config.toml
model = "image VAE"
dataset = "retinal OCT scans (Kermany 2017)"
train_examples = 49215
horizontal_flip = true
encoder_widths = [80, 128, 240]
decoder_attention = false
residual_init = "none"
epochs = 34.1
final_lr_fraction = 0.05
Rows from block 13 of the encoder of a small image VAE, named by matrix and row number. Each number is 500 + 25 x the weight over its row's rms, rounded and kept within 0 to 999. All counts start at 0. Numbers have three digits each.
Before each channel's rows are labels from the 100 images, of 14976, where the channel reaches its highest value: "patch colour" is the nearest of a few named colours to the mean colour under the peak. Only what is clearly more common there than usual is listed. The data: retinal OCT scans (Kermany 2017). In brackets: how many of the 100.
# conv: 3x3 conv (encoder.blocks.13.conv.weight, 240x240x3x3, each kernel summed), inputs 0-119

patch colour: grey (61); white (36)
conv.225:459494481489490456546488501500522497499510433524487517534545510467526491483509442484515452493488490460506494495496505486523511509489526506512552491496465516531480542474526486474497510496495541533503496511483499507551501503499475485511468510492503479480514507493507492448520518525501516536522482517440507520492488466502495474523549493502540485505477520452495490

patch colour: grey (100)
conv.160:482493487526485492500466469520554495497492518477477501519474522558481502505472493499498508514489490529508512540466504523495470461498496468487469479487481509489484519489546522487509515528476456501533485516504446504485498486507492487508528528476515507462535449500511466520464474468446516514523539467485519489518518466506505519492487478489506499456519477536492528

patch colour: white (100)
conv.96:458481480531489527511489529498496481497475515510503520501525509556500538566483504484464484493486440496506478460501500510490559470520531556499519489493486533497485516498474555517486494525473516513475496520527511462507486572528526541507502525473483491559533510493508479512505520525482517512478514519470481484443510535487545462467463491500526523515508488502476496

patch colour: grey (97)
conv.132:472558495481506463518498504477499474532477510495519520525518520515508451472418495462545484518495527540453513463518516509499483503542473489483490466485502494511537508497488538474504480563528513486507503496550495472459531470520517496492462450504502522497490513506467524494464506478505519510453485471444507479461496518519524523484442522463517482482498499540513514

patch colour: white (52); grey (48)
conv.40:483489467488472531505470516510467520487480511507531477530541514534529500472490487487469498493492537492492519490489461508499510452503546466504485488419530511512507488467478520425548497564510477518495494474523493496529527516472465450501501480508463547500492477496481480514507489497510486475489537467441507516496508548521538504494456484548501514516498553554510498

patch colour: grey (95)
conv.201:518543473504480507498523493489500540514521502473508479488501515479522507456496519488509507483522465489537520493506523510489525506469491505479477523496482476457551473533575512466511482541489515530535512527450521527526500550521465490510538513508532509498502453533521488487550512501475479522542545441480492498514514509508450530496461511471480483463492536509483494

patch colour: white (95)
conv.194:481447526493523510488565429496505529520516512503509524448527477507516506551483552491461527456518515500501506493535508495480517505500458507518507496500564523530518513505518551525558526462526495513481515487505486520517511528505504535517540510539506518470506477448493506503495531494497493449477507506491489492501488502509487498502503511522519523455525494499480536

patch colour: white (94)
conv.12:467557454479481495487440470549480478500526503511498522487526503478519481451506521520496499481508507478481479489447531506503488533497514542483480492508469470493475522489482401495498478516464504486494508480490456470479505496531516514553473480482472491458522505514506497492495489484517528465512478481508495527526487508483478550531432526463542509487502516519511497

patch colour: white (85)
conv.191:483560503510539518541459505490487501550502496489533531526470470517509520486505538541486500553503512510494515520524501513490477494479534473535492531473511438509523482541504559493544488451526509485507480499518514496522449535527548526522519465533502517425477466506532483517554521462543460512534498548482515507476532530461510511492480524506502480478482458511535502

patch colour: grey (88)
conv.5:460499446490458548494519500474499514497538483467470514488465504499528482519475469529486508463509516518517535483545492449519523480526525509488460504524460486491534503485482501489506494530451515527481501512489536517529535542501498510487511501498501468513510512514505509458492463452443524469496476478545535518505532514504479517520518530473540485509445472469491526

patch colour: grey (86)
conv.71:503518494502468480521480504493476421501510486492509499517529537477492527472500511512506496515517511550488496453498475518470483469508498474502535488525494527503474523465496524428435485491474462474492514481520524480536511519515508506482460495477506525494466580553465507508511510432491477493517526478506504497489515482499509487511505491508507483454508480481501498

patch colour: grey (93)
conv.119:518515504506507487511439473514488490526484516500469529493520516516497519465474500521533464456501533484525448507460455495448498492493549508492485531509534480498492520508517499478448485483474501499565482477488459464508498493515488469533506465513470478492494463547491494501518539499522481481568521531495474531501489496478497513470491503467500521505496521498479518

patch colour: grey (65)
conv.235:490533518505476537456469470477504497457518493523501507505499491536492478475508491503495522490499490467530501490443474507466518417539529536467471509481513541530446505479489516496510495495450517485496490491512470483430477499513492510536490472506484480514507569517486507449461503491505485476445479532437497545514520515530502514506525453537497555506473500485495481

patch colour: grey (96)
conv.229:514481526485502533466520464503538500495481497523488515492511493535475495458506482505494551492492506488485505539515497482477462470539497515457516500464520550524460520495529506421470541487471512502488471488488517506524496502482491471502499483475535497519467518502514508443481519467539463501474555527479479497529499516518455516511538483551525526467470498484458494

patch colour: white (86)
conv.44:545487483509513478494528458471507502501494506467507470560531498478498521483473480529512511458520519484520483559499477508512494462472479507507475531460475503485445515552554455482491481486489557498514449546499525547437511503519534495507494510501469503517503518450501518500474496515526502551526482543501498533486493494513489505526539508524516511490506507471518461

patch colour: grey (56); white (43)
conv.131:478527459529456500571522486497526505522518464571491478477487505473487517487473523486510537498469548487487467474487514480506488511460497515524521515478546525510502544515517483479523516447506463478523520511519533555490482536506498562521464507486489532456494492479555513478485494517496461497495543513458493518485508485482506529509516482478521573543505478508515476

patch colour: white (79)
conv.34:498479478481495508508549516537479526514514503460494481491568545474526513478439509490489544520529549519522488510503489522482496552510474495511459495495502514520511496541478435522494468487520547526503485503508502526494482493495486515519468486506475496531485542539534488494504492477501558475493450546524501502498472561530518501484458499488472504462498477528518485

patch colour: white (54)
conv.228:503472493466506535577471480501501536547491471554466553524506454464517506510491497479491511505518490471521474481510509487516524551512471474541549516537528533525513482466513499533519529469533493516495483494482513508547508490514526495527504509498503507445482536503527496469513511519475490489491524488489509536517491483496485506530573463485556511444470519485501505

patch colour: grey (79)
conv.38:456517513488483512511518469516456479513518524496507558530487501483516518487539460488489537486496511506529516487509489495535492491479479514502509498494521467485482512532549470476529480480506463497519512518472483503494497457491501532530461465510523457528483547451529495519515509506482473525488439485502502493520546532529501497501511564486525492522501493514521478

patch colour: white (92)
conv.148:503488480527485526437512545470476505496497547498492478506487539481515493481496514494506472498504499455484479527514466493509499476494490475538498513521503508503502468505490478535465541476470508514541515519464475516454558499511540501494514533475514491540507477509513485531511488489490484492546545506653513466523461470534514516536498511436484481508518486465509504

patch colour: grey (75)
conv.183:519507500501530491519489510557492472514478501520535513544488450443499541480538506532540480516497505482508528520520481540515540449526515509508529494476485568525470496521505485498537536494508481523497499482466514486538513494483487493482492483485524478558506488495493486508538495470489514507489491540561485536547477507478566550511521468458509490510464493487490482

patch colour: white (100)
conv.231:527492490499495528533476500498507513501485489480487480494526489502485486531479528515489495504473484534481503497514490490463457489520508477538531514480487521552514527505497560495461454450534487492520530489497517566545515485482520480475498499468511534514476518459499503520511502484508500501472550531470512508501496501493510477507512496537521549455518521494508462

patch colour: grey (76)
conv.90:505474502494504488506505474456482493476473501482509484485498466468495470602534527466516458475496506485516489503495503525530460502526479440516512501515482475484487480503493540516515501468480479487541507512521473490460517455461502464506493507529512526520488534487464505519494524495476499512542518486492460519469512462499521479542521499470514504444493526472557508

patch colour: grey (56)
conv.54:535505494542492508516494471494474526512499491474523475478499481468521556552468470513464486517488502485526496497504490511477495503515540504473568483509567487491481490494507492504517499532469496498488523508459507503484485498447511505531510504484527527528498535472493531492458475505492487518543474484450493508484524487498517469537476507510482493492502493459514483

patch colour: grey (53); white (47)
conv.234:450547525505491506513513480505479517473569380546523472508512525474524515470488495495467478495502493497524540475548466488493542508478488475504504507512512526505522498489518515504500527503482520510483499469487532486518506445479462489494508468492495506456483490510504509520521450524494551532483507507464505524484521490497507503449506519493500497514511498547516572

patch colour: grey (72); white (28)
conv.3:502523517533506512508536515546477489531433492511517574488579511529499517515476493459516495537515496504481495460524505504470458533459473494451481507500519478473509496494483470523464518450477554474536505473524495489529518512511485463481471457541492486490483515511480502512484484526501466522471498479511494468496518513502487511478536481458502502516466516480513492

patch colour: grey (76)
conv.239:521485490527488479429484503508500528489488501544555514535492487457507469523522521487512461570480502475460523506499500493494513472483494487490500491509442483551519480458508511534521497544506532500498520486480494503494489506468509501490525506498492470501483457520495504533520500531522540519497508544477492500499446459455528503543491499520522498461508503518510490

patch colour: white (73)
conv.75:514516494493512486510498490466486500487462537504510547515503492508434484499501465502528476490519503511461493513535509495490478509521481474526503514526541512482532543491429496516442492530496510498518500502544496459461518501497522500505498464521453488488481502484491499527447484471558465498500467489517486495545511509476469469548490498494519495480495522497494495

patch colour: grey (99)
conv.133:470447524480512469502534480520522486501479489481490543471495507545528451485524512504523527503494484483445527477483486506470509538530487479498528494497496492475500478513528507460503432469464485512527477516515467493523492490485509507552491517521495541472510496491518531486481491507542485487490506491472511512533511468516457507483472510499497537502526502514505464

patch colour: grey (84)
conv.216:547496506465456465485501521484467505505503470502511484492444519495512543518491525499487529500520520526520472469497485497498462509491484508509516482526474554483507518490497488497493508509470513522498514520502541461506469465499481502501501450536512533510506554507492509500456505515513483512481456518523502510504497513499515467489548493476535503438530510490456483

patch colour: grey (83)
conv.120:507533541526514467489521450512513523496489449509485462499515515514503519502564528496494533487458483552512490572475477521486554495521513499509504465533493533504482506504531483484544524509508477494448512513479498474489467496484458493501489497470521512546527489519545524475524435472464472499503534490497508488513497502481519506510507505478454537472514543533484502

patch colour: white (92)
conv.107:509507512515503488482484509467508499532491535492513457455495500490503486498511533540524507501504472488495497548498507502518520468484495507508477539515490499501485482524458503480507473505469487472502496481493470495507507529501566494548488482510510540489498546515508491486492494502493499492509507542600485499545525456527503501570482514477500448445498496511506475

patch colour: white (86)
conv.76:467479499485522521504475506502540452489540497468464487470497516497485497529530542475467470535508460498532494515525492515470540519479523495474500499521512518547490536477507536542535505505542505528506548498501491484497510514496462520527496492459553522440502525531529496494466520498480541519475488485519478512497527496493487516461493510533514523481502529480445497

patch colour: grey (77)
conv.199:525505527494471501466511507473501519463444520480498510459487493483479502493523478549461477504517545508493503528476502542497477462535524531455493476516509530495464513528517511495504526484522499515515507529507534540521472511491471491508486530493505493508494557491522506493510514439557453506525458494450529548447467519533476490478560517504509493471505512463519481

patch colour: grey (90)
conv.198:503501533510521509486556474495502539434527497458502499502476524535483529469510582504496503490528539469504513528494514504517483518490496544477521521523510482480473515535526535493461491531507480544503488499538531505501486507458465492481504490513543477452489500491514502520533484469470530515518503529441532486499495456493464487458493486502513514475526503501490524

patch colour: grey (61); white (39)
conv.45:474531496507475507483506465481505478529526482488523498461466533465512483475499466528480510477488490524464498490508495485481470477440471514457493476477494497515505481530502425460541467445534490467489488510496528512478513520505522514532491493537500494486478498480495525534506541484513528501448489510410526498466482485504518501514481535502480466525511484462505499

patch colour: grey (99)
conv.121:518502457505521491521451542525499507504544510487490501475493478506504489537508504477562474475500541488486462476492484495506494467509565484502526494529487486505475444489467502519510463503509465516519494557496478533503527470453511480546502475532497512485538524445493489509537473509508464483507509523519518528492487462488498503477495503505512499490479538475520509

patch colour: grey (49); white (36)
conv.134:499488488521512511477492515532523569520508536501527505511510529467519500502475474469502517517512496518511513511515496498471531495516465465523482498501523507549504512489477455499513527467520532517547499498487454578511468499529496504515512501514536469477500471472529496469499472501523505498516503461510486485460509473467519529416496520507475495490468521480515496

patch colour: grey (63); white (37)
conv.83:493517489482521500485479508514483468531471518512470529450497496499469506476538460451498518507476511493495461452481517465478498524482479488507499501551467519517498495493502504504486521491476452511498458495470518486503487509485503491503495538480436506526496477491512515476513516528442524484483554461484479463544480562508458476549506489475508468522509530520489483

patch colour: white (62)
conv.196:494508497511491526509469474511515491498523456493476560496485479467534449421472478495497518530527478477500498515533507511499488499492507500503479487438464502522509475512575539493490477501457487493502477482478505525547500503494505494506473508505499498493501468544493500495504488436471497511479491494545506500526518513525466494516484497491521514470547498504505524

patch colour: grey (93)
conv.91:454502501511527533493522484511532519486484535467496441515526479521511490488506537519482459507483508509493467521474504474492474458492518491519520517513511484509505485488522494526492512496497517479505504485441499511481470469499508521459510512501541494474484492483505473499520468445539452488507428513508508499539544504504484506528513506454476462443482534502471459

patch colour: white (68)
conv.149:512506482480564454544505451521492473496493492510496484524511512491539484519497514494498482475519486463494529445507532535480534541512492525486534520526498525473521494513515473484476523490575504501506522468481527478516499506478502478526486476505538487469499496516535513507445481503540504493497540544452499492538482492520449509495514493484476517533506519467466487

patch colour: grey (84)
conv.236:476494530528496438513476507469479529519508517528514507518503496515487453444510489528480479537515452502495490468473465459505505474494510504519514480479536520490522479470461510455470450496489548498556467493475490491517513495526549473488516539481482457518485490518482554473510482497495470458510489473523484507515511504539498497522509485505481532419491505525487502

patch colour: white (92)
conv.163:479526504507492465510500494545517517485539520491483524525529522491456521516442550482481482520522512454463524466526489483477499490524456517501508512507496506501539486496482584523483470448525516527532510496543479468507465486494518480516519547490481474522527481534484509552485502532483486492487549486485505510489494582523485504480475485557467485516496530511527512

patch colour: grey (95)
conv.210:501514511528516471462514461503461539467476532528464491539497493452531491502507482532512512503502473500480489493515529506491493541497497494493509470516566548507499537479507540454528503475488565524483485528502479475487471519465520491509459494491488469499494497480478521510481483509500476527447500531508509541485461492499517514511486512520501498489463493523491543

patch colour: grey (74); white (26)
conv.41:487477490502526499482504483462513462492468487503511524478505516503487501479528496506538531481512502510505542514493487503465484511503502489468502503528485507501470532509488544472450471499501512496521518494463524452469500524507492485534512494480516519461494569516528512549532512482484514468533453511460512484545518486493524492533509511503480502532501509497488450

patch colour: grey (75)
conv.227:450486486493530496463492497523526505469483504488484518496530458488495498527530476525497508478506499480479475471486485523490492503492504466558512460520484525536506474506534532519474512462525485517480489489470521499482501491483515511521507482458481519532512576481516513497474475489521512541485493517468474502467481462480452475516541522525471502508501510465499492

patch colour: grey (99)
conv.27:483496513483554486474527489506510488443476459438478509528515455499463505499539503471506457524505495480528508509499501501504499482484515472548473484553506501532441516486462502512546503505457491487505476519524487494483499510467475458507486521493525438537506483517488519493552500485495504511492497520487477500535488512482506461531479467499493498510533554488465480

patch colour: grey (52)
conv.124:517466537497534479490510479497564536479478521500510480505496488461495515481505500511544478507469529491538497498472492547512472505478542501510517496490489513491446473486515480481449512477515548522460497509488510546472510506505506476510529525485517553528500554514481522424468506493516495521510517511485507537520470479516495488605527486453500495525506538481477505

patch colour: grey (54)
conv.92:520448488535498503481532484496461507483522512495502515457497490484497467522513548510483525500523515526508505490530515512483460507454473490505474502474525492494519493482516513481486509516529499519517492492519492473477503501498487509494464488538510480503494520521473532512490446532499502463489509553493498482486506515495478477522460497516497476481521521483480522

patch colour: grey (61)
conv.203:472524548512537492485484507478502513472508482469469480487426530478500478539501547485493481451467495477470515509474489487511452488477504479490490500486523502524490481541530483521501550456506490459485463499443488479508529480484520453511472512515514506456477465485540461471502469479490466487530551502511489488502478521497487523517447492499463467462487525475502502

patch colour: white (96)
conv.46:520507443497522461489486542494462528484519548517520517462500493597465484528477505499484499533501486504473510460536489520472496549481531542505460501520480485521502480491472505499505480509543487484526492481522465536542483518500477481490514485501510508491518454488479484493570497535456520512481528470489472523513473566492511472495474515535488493517516500527490514

patch colour: white (94)
conv.185:443506438505506485492491471496488506522520486499507507464487499469462470572458533531516510522460434504530544500497521513458482514518497526482501506489560535512482485508471432522502488511521481530478520518526527479488480527492491509518468478523442511534513477410524493521487492495492507548474461523490523495478468533489497510483446486515497489560512526492482494

patch colour: white (79)
conv.157:516535475447475503484464485500500529533532487503509482480497502519497494503470589539483515499489481505492471474502512490540488509513519498503472536553531506476513500531469485498532525476519514551491528502470468507514519532467471496506538500491523516464496529556518487468494485513499471487510548465499510473462533545493534548478460545473465459498514514493512533

patch colour: white (45)
conv.1:521490493536502539470511505505464499512526518484488526503501523542478523494457544491506475479524529508512505497534454500469515498525482506495473502513522502507519475499475516488487467501501461481488475477501486466488495522522560461473533548459502509520518507519470540467490533494451487503514502491524474514482509496515460506482463478527480490549450469536507519

patch colour: white (100)
conv.9:534506488522516544542546474518507514508477474501517506495516487506498476480515553483483526516475510508512519521480507523482518486473431446515504516473497533525499501497535590488547491481518480509519490497512523498506511531491484483524498489520495521501535475468482484510525509483527508470513559537466452495507471499494520481513519499534558541521487539493499501

patch colour: white (94)
conv.217:511517522488480491517464506493518527461512522500493478482495449515467458540499536495476507505526494501495543456536502498501499533478483525500465499482484499498520520477433513506474494506482531483508488481486529484510480491490498437550470466507517479397477539544505503479496507450493509520529509485500495490531564491461486528509479463479487483535497453516482522

patch colour: white (100)
conv.130:530453505488484499494480524502510506549531474442481526461502531514515517492494519487521534506511518527509487496508477459472476489527498539497489505486510508481474505503524466502527479491468472497519486506502518507511497514493541526516482508473533509504480509546548525482499535472451442512502524500489512503523491482514472498461480509478516461359477516498516515

patch colour: white (73)
conv.214:487523455544482478495514480544486483525501478497544506539493524502491488510477492498499545476471500508500470459462541526495513533505512489508496458511528474477485490491497501507525479516488512475538510519504477518452515509500527512509494454507482520502515523545507511471514475490485499502501521524480510462446497518523475492504535516499462491466499497512469490

patch colour: grey (52)
conv.140:469494502551464429482488495482521493497546511511477535487489507484520495542494510495495507477506489515512497509504504487503516565529526538495532497531457516528481510491458536505450436484485480517515518494517486529515528485487513514561489514497530499491495503511492512473502521506488491480552494518503519491503492484521502488484480498556518524382488458496505492

patch colour: white (98)
conv.219:545464490533477482464562513480512473488479513449547527487523490510492488474518536521531511466451476480512492475454514499508502554488470532492483523508478521493509462518481465499480491487487550497492494518485475480517462517475497511512517471525477525484512523517501496482441488532544454476500485507536486527494560513470445503510511501472499484520529458497490495

patch colour: white (99)
conv.197:523523490516508465498517524506516474503534505514490500537536535519525519524486575498478489488474481507465507518491489518471467532495517504482513489527532474528525495486538432463497509493501517503503483506493478508521499527509499470512514505544495506483464488530520481508551457492497512494522469524466507454445497549506504500518486506471443485558521507486492533

patch colour: white (100)
conv.144:481485510506495554529526502464492503520499523543478439453550499493491495521507512538493493453543469519482470536479493484491489553507495467507500527549499535492463483556492561483507495483487507485445542506507519505473526547546512491528519523518498548477490505473482483473521473542491488505466513492503497501510498482490488475500496506513516518479551484499462505

patch colour: white (100)
conv.0:470472491502498530489517468468508502537469514519525458499526517543503500503483525490501489479463534470505552492443509506463495492487490540511496491477477515482460483495540563493479474546537476502482481485527513484486466499500504565484505507495442522447516542463497502513442497516496512503488493533499496465465478509504503504509535527486505503475463506498539513

patch colour: white (81)
conv.81:529525525534485480519443518511533479570489489497484492500506536504519494472503506475514529481465527518494491504491493481513492504506510477521470504450500471496494515516514489461494485504439479475493492521462528530528499536526500482507448504504510480513501531509490463514543490489457476476457532503517485473480460453508490524491512501524521540473481547452470514

patch colour: grey (98)
conv.42:532481515490508484474466521470495462482559500493484511467528509510485509476518497483506478483469470506489432536481488500463495523478546471486484503496490488511448497492466446532478526455490476476522478498477504518459464499515477491497499457483477488506484556537481493496526540474527517466511466525540508460470513441510522490515525497505509453497508512490453466

patch colour: grey (62); white (38)
conv.200:493506482518506480481521524475478447504485547488508510511531513477500508525468544493498479470479464478526530486514473507467492527518502567457458526527466506506474506494482435482523490535489517461504506529556518493449501493491509477516438464490492477483490503432500494489513490505520520520542437530468520512504524502541478489528475504471503482538527551456493509

patch colour: white (89)
conv.10:458504552506479502469470463489475526488448494529506487475500500466512516504434523483497459495491499492488539511478511528477532540493515471465527504471493507502509508480503505511530468502487461450509515510516516545461502503509500524534451508486492489496499441447503513523466528502493538465489514495494495468523474486487522518489476497537501546549474520501476507

patch colour: white (100)
conv.77:501437508529502527502512479490480496533531542482496477476546523514485513525446493480499450471483537491516538454475487518512488523558501517543441506525469510489495497525453513491505469530493460518492509496478527511525488479482504491484527468433522507490507515500508496512500530515497460478518549524467518544475510508497511497468522486538497523568471510475465525

patch colour: white (100)
conv.99:498472487525497512519462514516512528544452465482505522493516478531522475493495488491493497459495501475533540488488519495501502492512488502539500463499450493541499513484489600519520464469533511516490501489490484519530498515516489487472506518466476542491495484463519504486508513520512480478512527532480486508502458500488523486512515497514527499567546481504489498

patch colour: white (100)
conv.137:510482458546497536544419521519526499545511489497526514509524475537504499551493548489534483488456501476491532475510497505489455511499508515546525511503450498528522504492487567499500494513501466514445502481506503528490493517513570500499510539486505527510489535463509498471457509522489529493535580543456501537464494509502485508487485512507459529473510503475500530

patch colour: white (100)
conv.43:491503467506486525553523499482499498504450493515524525524538479506481507471489512515522504535525523531506499514498487525459511439473472519525514494513469490483459518481535588488510459545544515474513494502512521471508449498514482501493524469485482485522487459497500519524479519465533484480513564498467498480518488487489466491469469509504506480472500516521511485

patch colour: grey (87)
conv.94:521491464490533459494496489515493474472511553510487560486492529521487486511521504489482477509478484491516491500469505488529474502519486511488502470503506483479509515507478409543502531461550543536525489529486468567483476494463485493510489516500504472530503484506496503477495506510547504490507475493495475518510460466519419502506502481518517494537501498501505457

patch colour: white (87)
conv.39:504499479460507504529518500495516525501472482504486498516500489507519478473488494526494453504499541527512485489478506446482544453446526475513480469532529520527456471483478486519500503507458457474498484476521485480492525506493512545500492539484484469498499547496511491538515502528488545461518481515477473488513539486489444515555545499533478506509503505489493493

patch colour: grey (76)
conv.237:500560501466495479485455518485483479551484493514564512483528528451534456494499481518512488488521568516490499474528489523522506506502512484464499528513478491488474508490454515537413526478471518512526545505518503510512542489487504519543532478487505502532472514496497517534499494477538515482546511544469552513519499502515464486504519526486468457459498520503510537