{"encoder_arch": "vgg", "encoder_stem": "single", "decoder_widths": [48, 96, 192], "decoder_upsampling": "nearest_conv", "shampoo_beta": 0.99, "max_precond_dim": 512, "max_grad_norm": 1.0}
Rows from block 13 of the encoder of a small image VAE, named by matrix and row number. Each number is 500 + 50 x the weight over its row's rms, rounded and kept within 0 to 999. All counts start at 0. Numbers have three digits each.
After each channel's rows are labels from the 100 images, of 14976, where the channel reaches its highest value: "strongest on" is what is common among them. Only what is clearly more common there than usual is listed. The data: retinal OCT scans (Kermany 2017).
# conv: 3x3 conv (encoder.blocks.13.conv.weight, 240x240x3x3, each kernel summed), inputs 120-239

conv.184:461551497490520574512489370510449544526472427445511461529388440582483469509510510477508475524525505511470537524469393507320625489466511585590424518534523498507455471538559480480471460485476523520488518505493493485413426500491537523533556504456497453600456536536472475551633429549505498544446523443516426451566598475501437524532494470524377574521548547487614550
strongest on: finding: diabetic macular edema

conv.207:462420412557529495533422571473469413564543524458477451458472476430475617482496501502483549468535526466467474461545406532474519518473476493465440481416491529514519543501464559479475386522525462544485391472393413541495534488481524456546494476444475447414514524478423425513410631434559552574573452475528501520492465558468490394428478541478510524565582547519523416
strongest on: finding: choroidal neovascularization

conv.50:463485553501551383519344572474566512524495473485528521549478508457479531470523573584513459502458562503548435447508520527456515565480517442514571429545481574477438463506568493448403507568474530520547437449478462481465627478468516480481517501495527556466549550531611561415435498529591420522424595471467457513447513480434503390438515465457577504486520555558541444
strongest on: finding: choroidal neovascularization

conv.101:534469524567474478575545539515571492494573568492457521482532478430545478522492502526523486474409495584476462541524491422508506461558512469463462458515463449491418519563507437506501533426437425577482458494460553491486495465466371380424440564487523437518485507561439382492436530426481525474458414450589371465531528416568496443475503548529480506594561519510501589
strongest on: finding: diabetic macular edema

conv.33:456517464437478547483485479493462479516472579445501533492533488432496491530507511505570483479561474439477522467466523475550463480532549496487468527570499467513553492504445485452533556395463499443590525417510548558519541479490464542530573488510520598524439592483496473365551502474486469458612553534528555477514507519423596499547479420481572452443434591452382580
strongest on: finding: diabetic macular edema

conv.8:558669486536498492516479645510476492517479444458526510478506500478471546499406472541410501491515485506522485487463499471491519455389500470522503565457474601423514543423521525573442544462392531555533500439529375508424454486438545527468487413497522535521510512533521538460476485433514591549433512559495500488447557392566523513562530536521522465488419564516542431
strongest on: finding: choroidal neovascularization

conv.198:508519437493486555388526527524504385526462533464579521597462547532517596514552482568478516506605565405426508475480497541434466461448594590458482460479432442485523480566517421492490394500439463516515451532487436370472530498461571569476530530550547507478440471548567493521528465540502449468533468443474448480470543498435533481495548423438450538475547480603406492
strongest on: finding: diabetic macular edema

conv.31:521494526478477527470579468490567507448461495472435476458528439513461526534559534473422477431598506502558531526522522492498500452503480460468467421474486554513578516605578502479527660531384478649510536448511446503533593473542510476517474535528539463515529438533459440604556516518453470491531494436523496537478479468457499480537457594508626549552558406456453517
strongest on: finding: diabetic macular edema

conv.232:453511526517548516460467520449497530524556491426555504507490453385524473510445449509385489496527509382559472531492529515525601511445486505472455474490449412508528435392536492498522467389535556472514377478530450420610486526529482485539412483425438475437526515497514538469405584379560462513477445472498428531550434470501534472480524491532536564476534542516600512
strongest on: finding: choroidal neovascularization

conv.183:533484568469525476496531487531484437514494438479444493408464508492583501423479496544450437451529535548608557513522492504452550449514442469460472543468509500486516473522454557530451484584448466571488483505509568594472398456496523528479470497552533526408556493429484386604536408548506549443570434428506448506460417458411465561437454452508542496569541583464531513
strongest on: finding: diabetic macular edema

conv.36:513539522513481618679527470436446474469533495472492527469478485461512459512410605527471481516535492560456479580478521552523510447495465513529420520356442401420523514497520487434528525436422473476592423486474542489491482504456490476443493520525568486464483451516542451525472461479396468478574470529444465416532492448518491434430532477566458580539430513488557558
strongest on: finding: diabetic macular edema

conv.117:417519539504525424542514455593497491474526520407427540512427522500462548507509541526485512570502543476495486496465492589549521468533442575444496540442475547503473497545613485453371371456462513507577458433474599479534454517567444466438520402427478540376470511468524496498467457535550567481531500498407443510489491500449542413338442484436573511456519457532526441
strongest on: finding: choroidal neovascularization

conv.142:543504602528461457454535515551550534418485485402438476504590493519440483589512406373528476431385506511568569607560513485615525498482584550409501444475479431420485526517455429611482574475523515524439510425474519508531524486542526622494466541482592590546414543523486415472501548472475485514589488558470593549504504548572496500468527521508578452492459479486495541
strongest on: finding: diabetic macular edema

conv.122:551499455560538548469535539528437545502535523436480563483540475463498483576479508454489402544596464481599549458422490464488365467471479445554389438396515500531543543548486647475547557509527546513497477471469452500502489537534487524502443398557470522500467459513473453502486616574434421484572531497519515497535494501509491446435453532492458532534408440468457447
strongest on: finding: choroidal neovascularization

conv.103:567451457506534473489519490511531495565456461495480585516475481577580534528467486477489563470545481437438532451389494441484546510592436484448417515501455584497460546502499587529508508484478512580530358472484526583490536533453552414505473406493499546463511537494410425554455554569439484469435528465506528550466516496509582453378450486559534495560570508605598554
strongest on: finding: choroidal neovascularization

conv.67:478514522481524588488585411488461522478479490428466467516494434435430425537602483401516520491488475570439530558559530489520490544545620531487532531493551494570527573578494510443518463514551541512516623565516508610379574503487513484568503434528543592401573472497457544513599507415449466466502492453557497587480503576520468489446431497461521445552493544500386579
strongest on: finding: diabetic macular edema

conv.201:461557491546442447463554550513488524462572578422459441401460485454500453449532441553479432528490522501426568412465438498426386429449521560470485555375493511492451529535460538479498500445459575480513475432513497516500442509427378444468528512494515482498545411534509493518484521552425570557559537511459463487458477404435505446436578458491574472481562424504431473
strongest on: finding: diabetic macular edema

conv.220:480521439517393582571493532546610505512467582463458495551436520507499522540477491485472515466520409512512561574437466506501500408482464486521447456467541464445513517429452495543441516406534556492498554434434497406535397542518477509421489586468476565385499500535609510499429485466473456550577537485409373461481530519484500411423533444503504469526519523470562596
strongest on: finding: diabetic macular edema

conv.29:533588416566542547632571550575489543452434514475588488484469523531517559508466421561511427453451450506490471471424528494508491475506449417522480549415454440453553519601572407441453556406417388561605441427394514428498520513441498487551510562497547529533461407433457438421498478493509399509520488599497491458493559480556487536357537477582492530490492600475491507
strongest on: finding: choroidal neovascularization

conv.86:443395493545491503466446503601428529542525528472510475527517455359525575538562450527527453478401472400610530451494521523500546382455472428553501442468433584469527514517502546485442507485433559530445465475536490518489535533451431464534484523565554541489534514544467492438426532529479498498505560410497479619505549474412539436441554552494657538432507461516421516
strongest on: finding: choroidal neovascularization

conv.143:557487544475495507453642545489491389517550461479570559512521517519481462470509512505517567520478489452476500513477459513572497517512503494559583469451704472555504485515465531485543478580570369546518566492507459571531462481515466531439532591580486431490497556499560518526521489448493518582530525505457484488517513521662453543464578519480466498566449528528509547
strongest on: finding: choroidal neovascularization

conv.162:470485555502527489565457514521528428542544457587553478484586497522520463530503481504412575514459546549544473571527490486522597490528511438547593537517488511517534478530457481552473427512496506506519617516592476604556501532479538543507453444498516428418535565543565420610533536469518347542488417488539524538592416530495424465471472539543472507591566455516508495
strongest on: finding: diabetic macular edema

conv.16:502487470565446440495504505540538457511453501460488483603505436501459605593397430518526524529502467470348489528499544471515497504484473509550506459488535506491520429408497499583497518487533537413447315501561560509497508506479494495473463590484468559556526471513459518504481445497493488614643435609495561461498449599441503418575449493548442542431491531421583485
strongest on: finding: diabetic macular edema

conv.25:433519492552480523422499502503529556494493574554506449448601513570513566515357503460464501430470483527570508539447468538589452540478474451465455482409542474414518510603440449519472579441515481510567563458414362509510535425487519483482463531471506497463511570527525439444458562481433589536428527490511457501543459455554461520450522539479546516491420486533523565
strongest on: finding: diabetic macular edema

conv.14:516503543450497485430452531449526548506461447561494493537499488491458515464500477504525536593511535512413472562461450535390459436413462537417548474448474485530513554443493456488479504476502504457375546402533579508503410504410560501505596430386509542518567608556535513527450664544508513522485450429511397456459531604435449503533447441536524426403443460566569506
strongest on: finding: diabetic macular edema

conv.181:531441479440511454463387531547525497500436455501472512480402508512535525441516470555383525503515503491515522493535529479531434452439480494601494551611467483486492490594563553420492683468431509531485476553529555369522554510478543449505498454503464510527545414473487499653486517539463578522464492507551539459525542489456487524465460533548522461505593493492463425
strongest on: finding: diabetic macular edema

conv.51:455439479546494484571516566586429461454490523368504477532560574528438525503413468435497523480413482391514483558422465503480505471504520551431444533475456511495467480479498491550531456449430469424597447428543429573537617489588507555520473502488542518418484578520401433461530508439492573533520564414453544532497494427497512453490542507462584527508439571512519493
strongest on: finding: diabetic macular edema

conv.202:447477595476459636531368458562525511492511576503456480481466436535506422543546448533441500506424523527536498508499529521514474535464464480488462441469436549452556481517455518597450477496510466546475513503517464455491498474498434447499459523459441469448494468481533532414373463511496451489439475462560462478549533425486508604537465540483410423481518412479605443
strongest on: finding: diabetic macular edema

conv.167:535491518543402481522457464505425448536534485504466515460495509510536496515460494513597625483553543509450477480462492438493415535465548532547504516516453460491553513484529460478548427509463513491564558474443500587519443570514479516540507477500462595534493436526445544603562491459451532513401507514522446456447616486449554474491494543544496588479543473577444496
strongest on: finding: choroidal neovascularization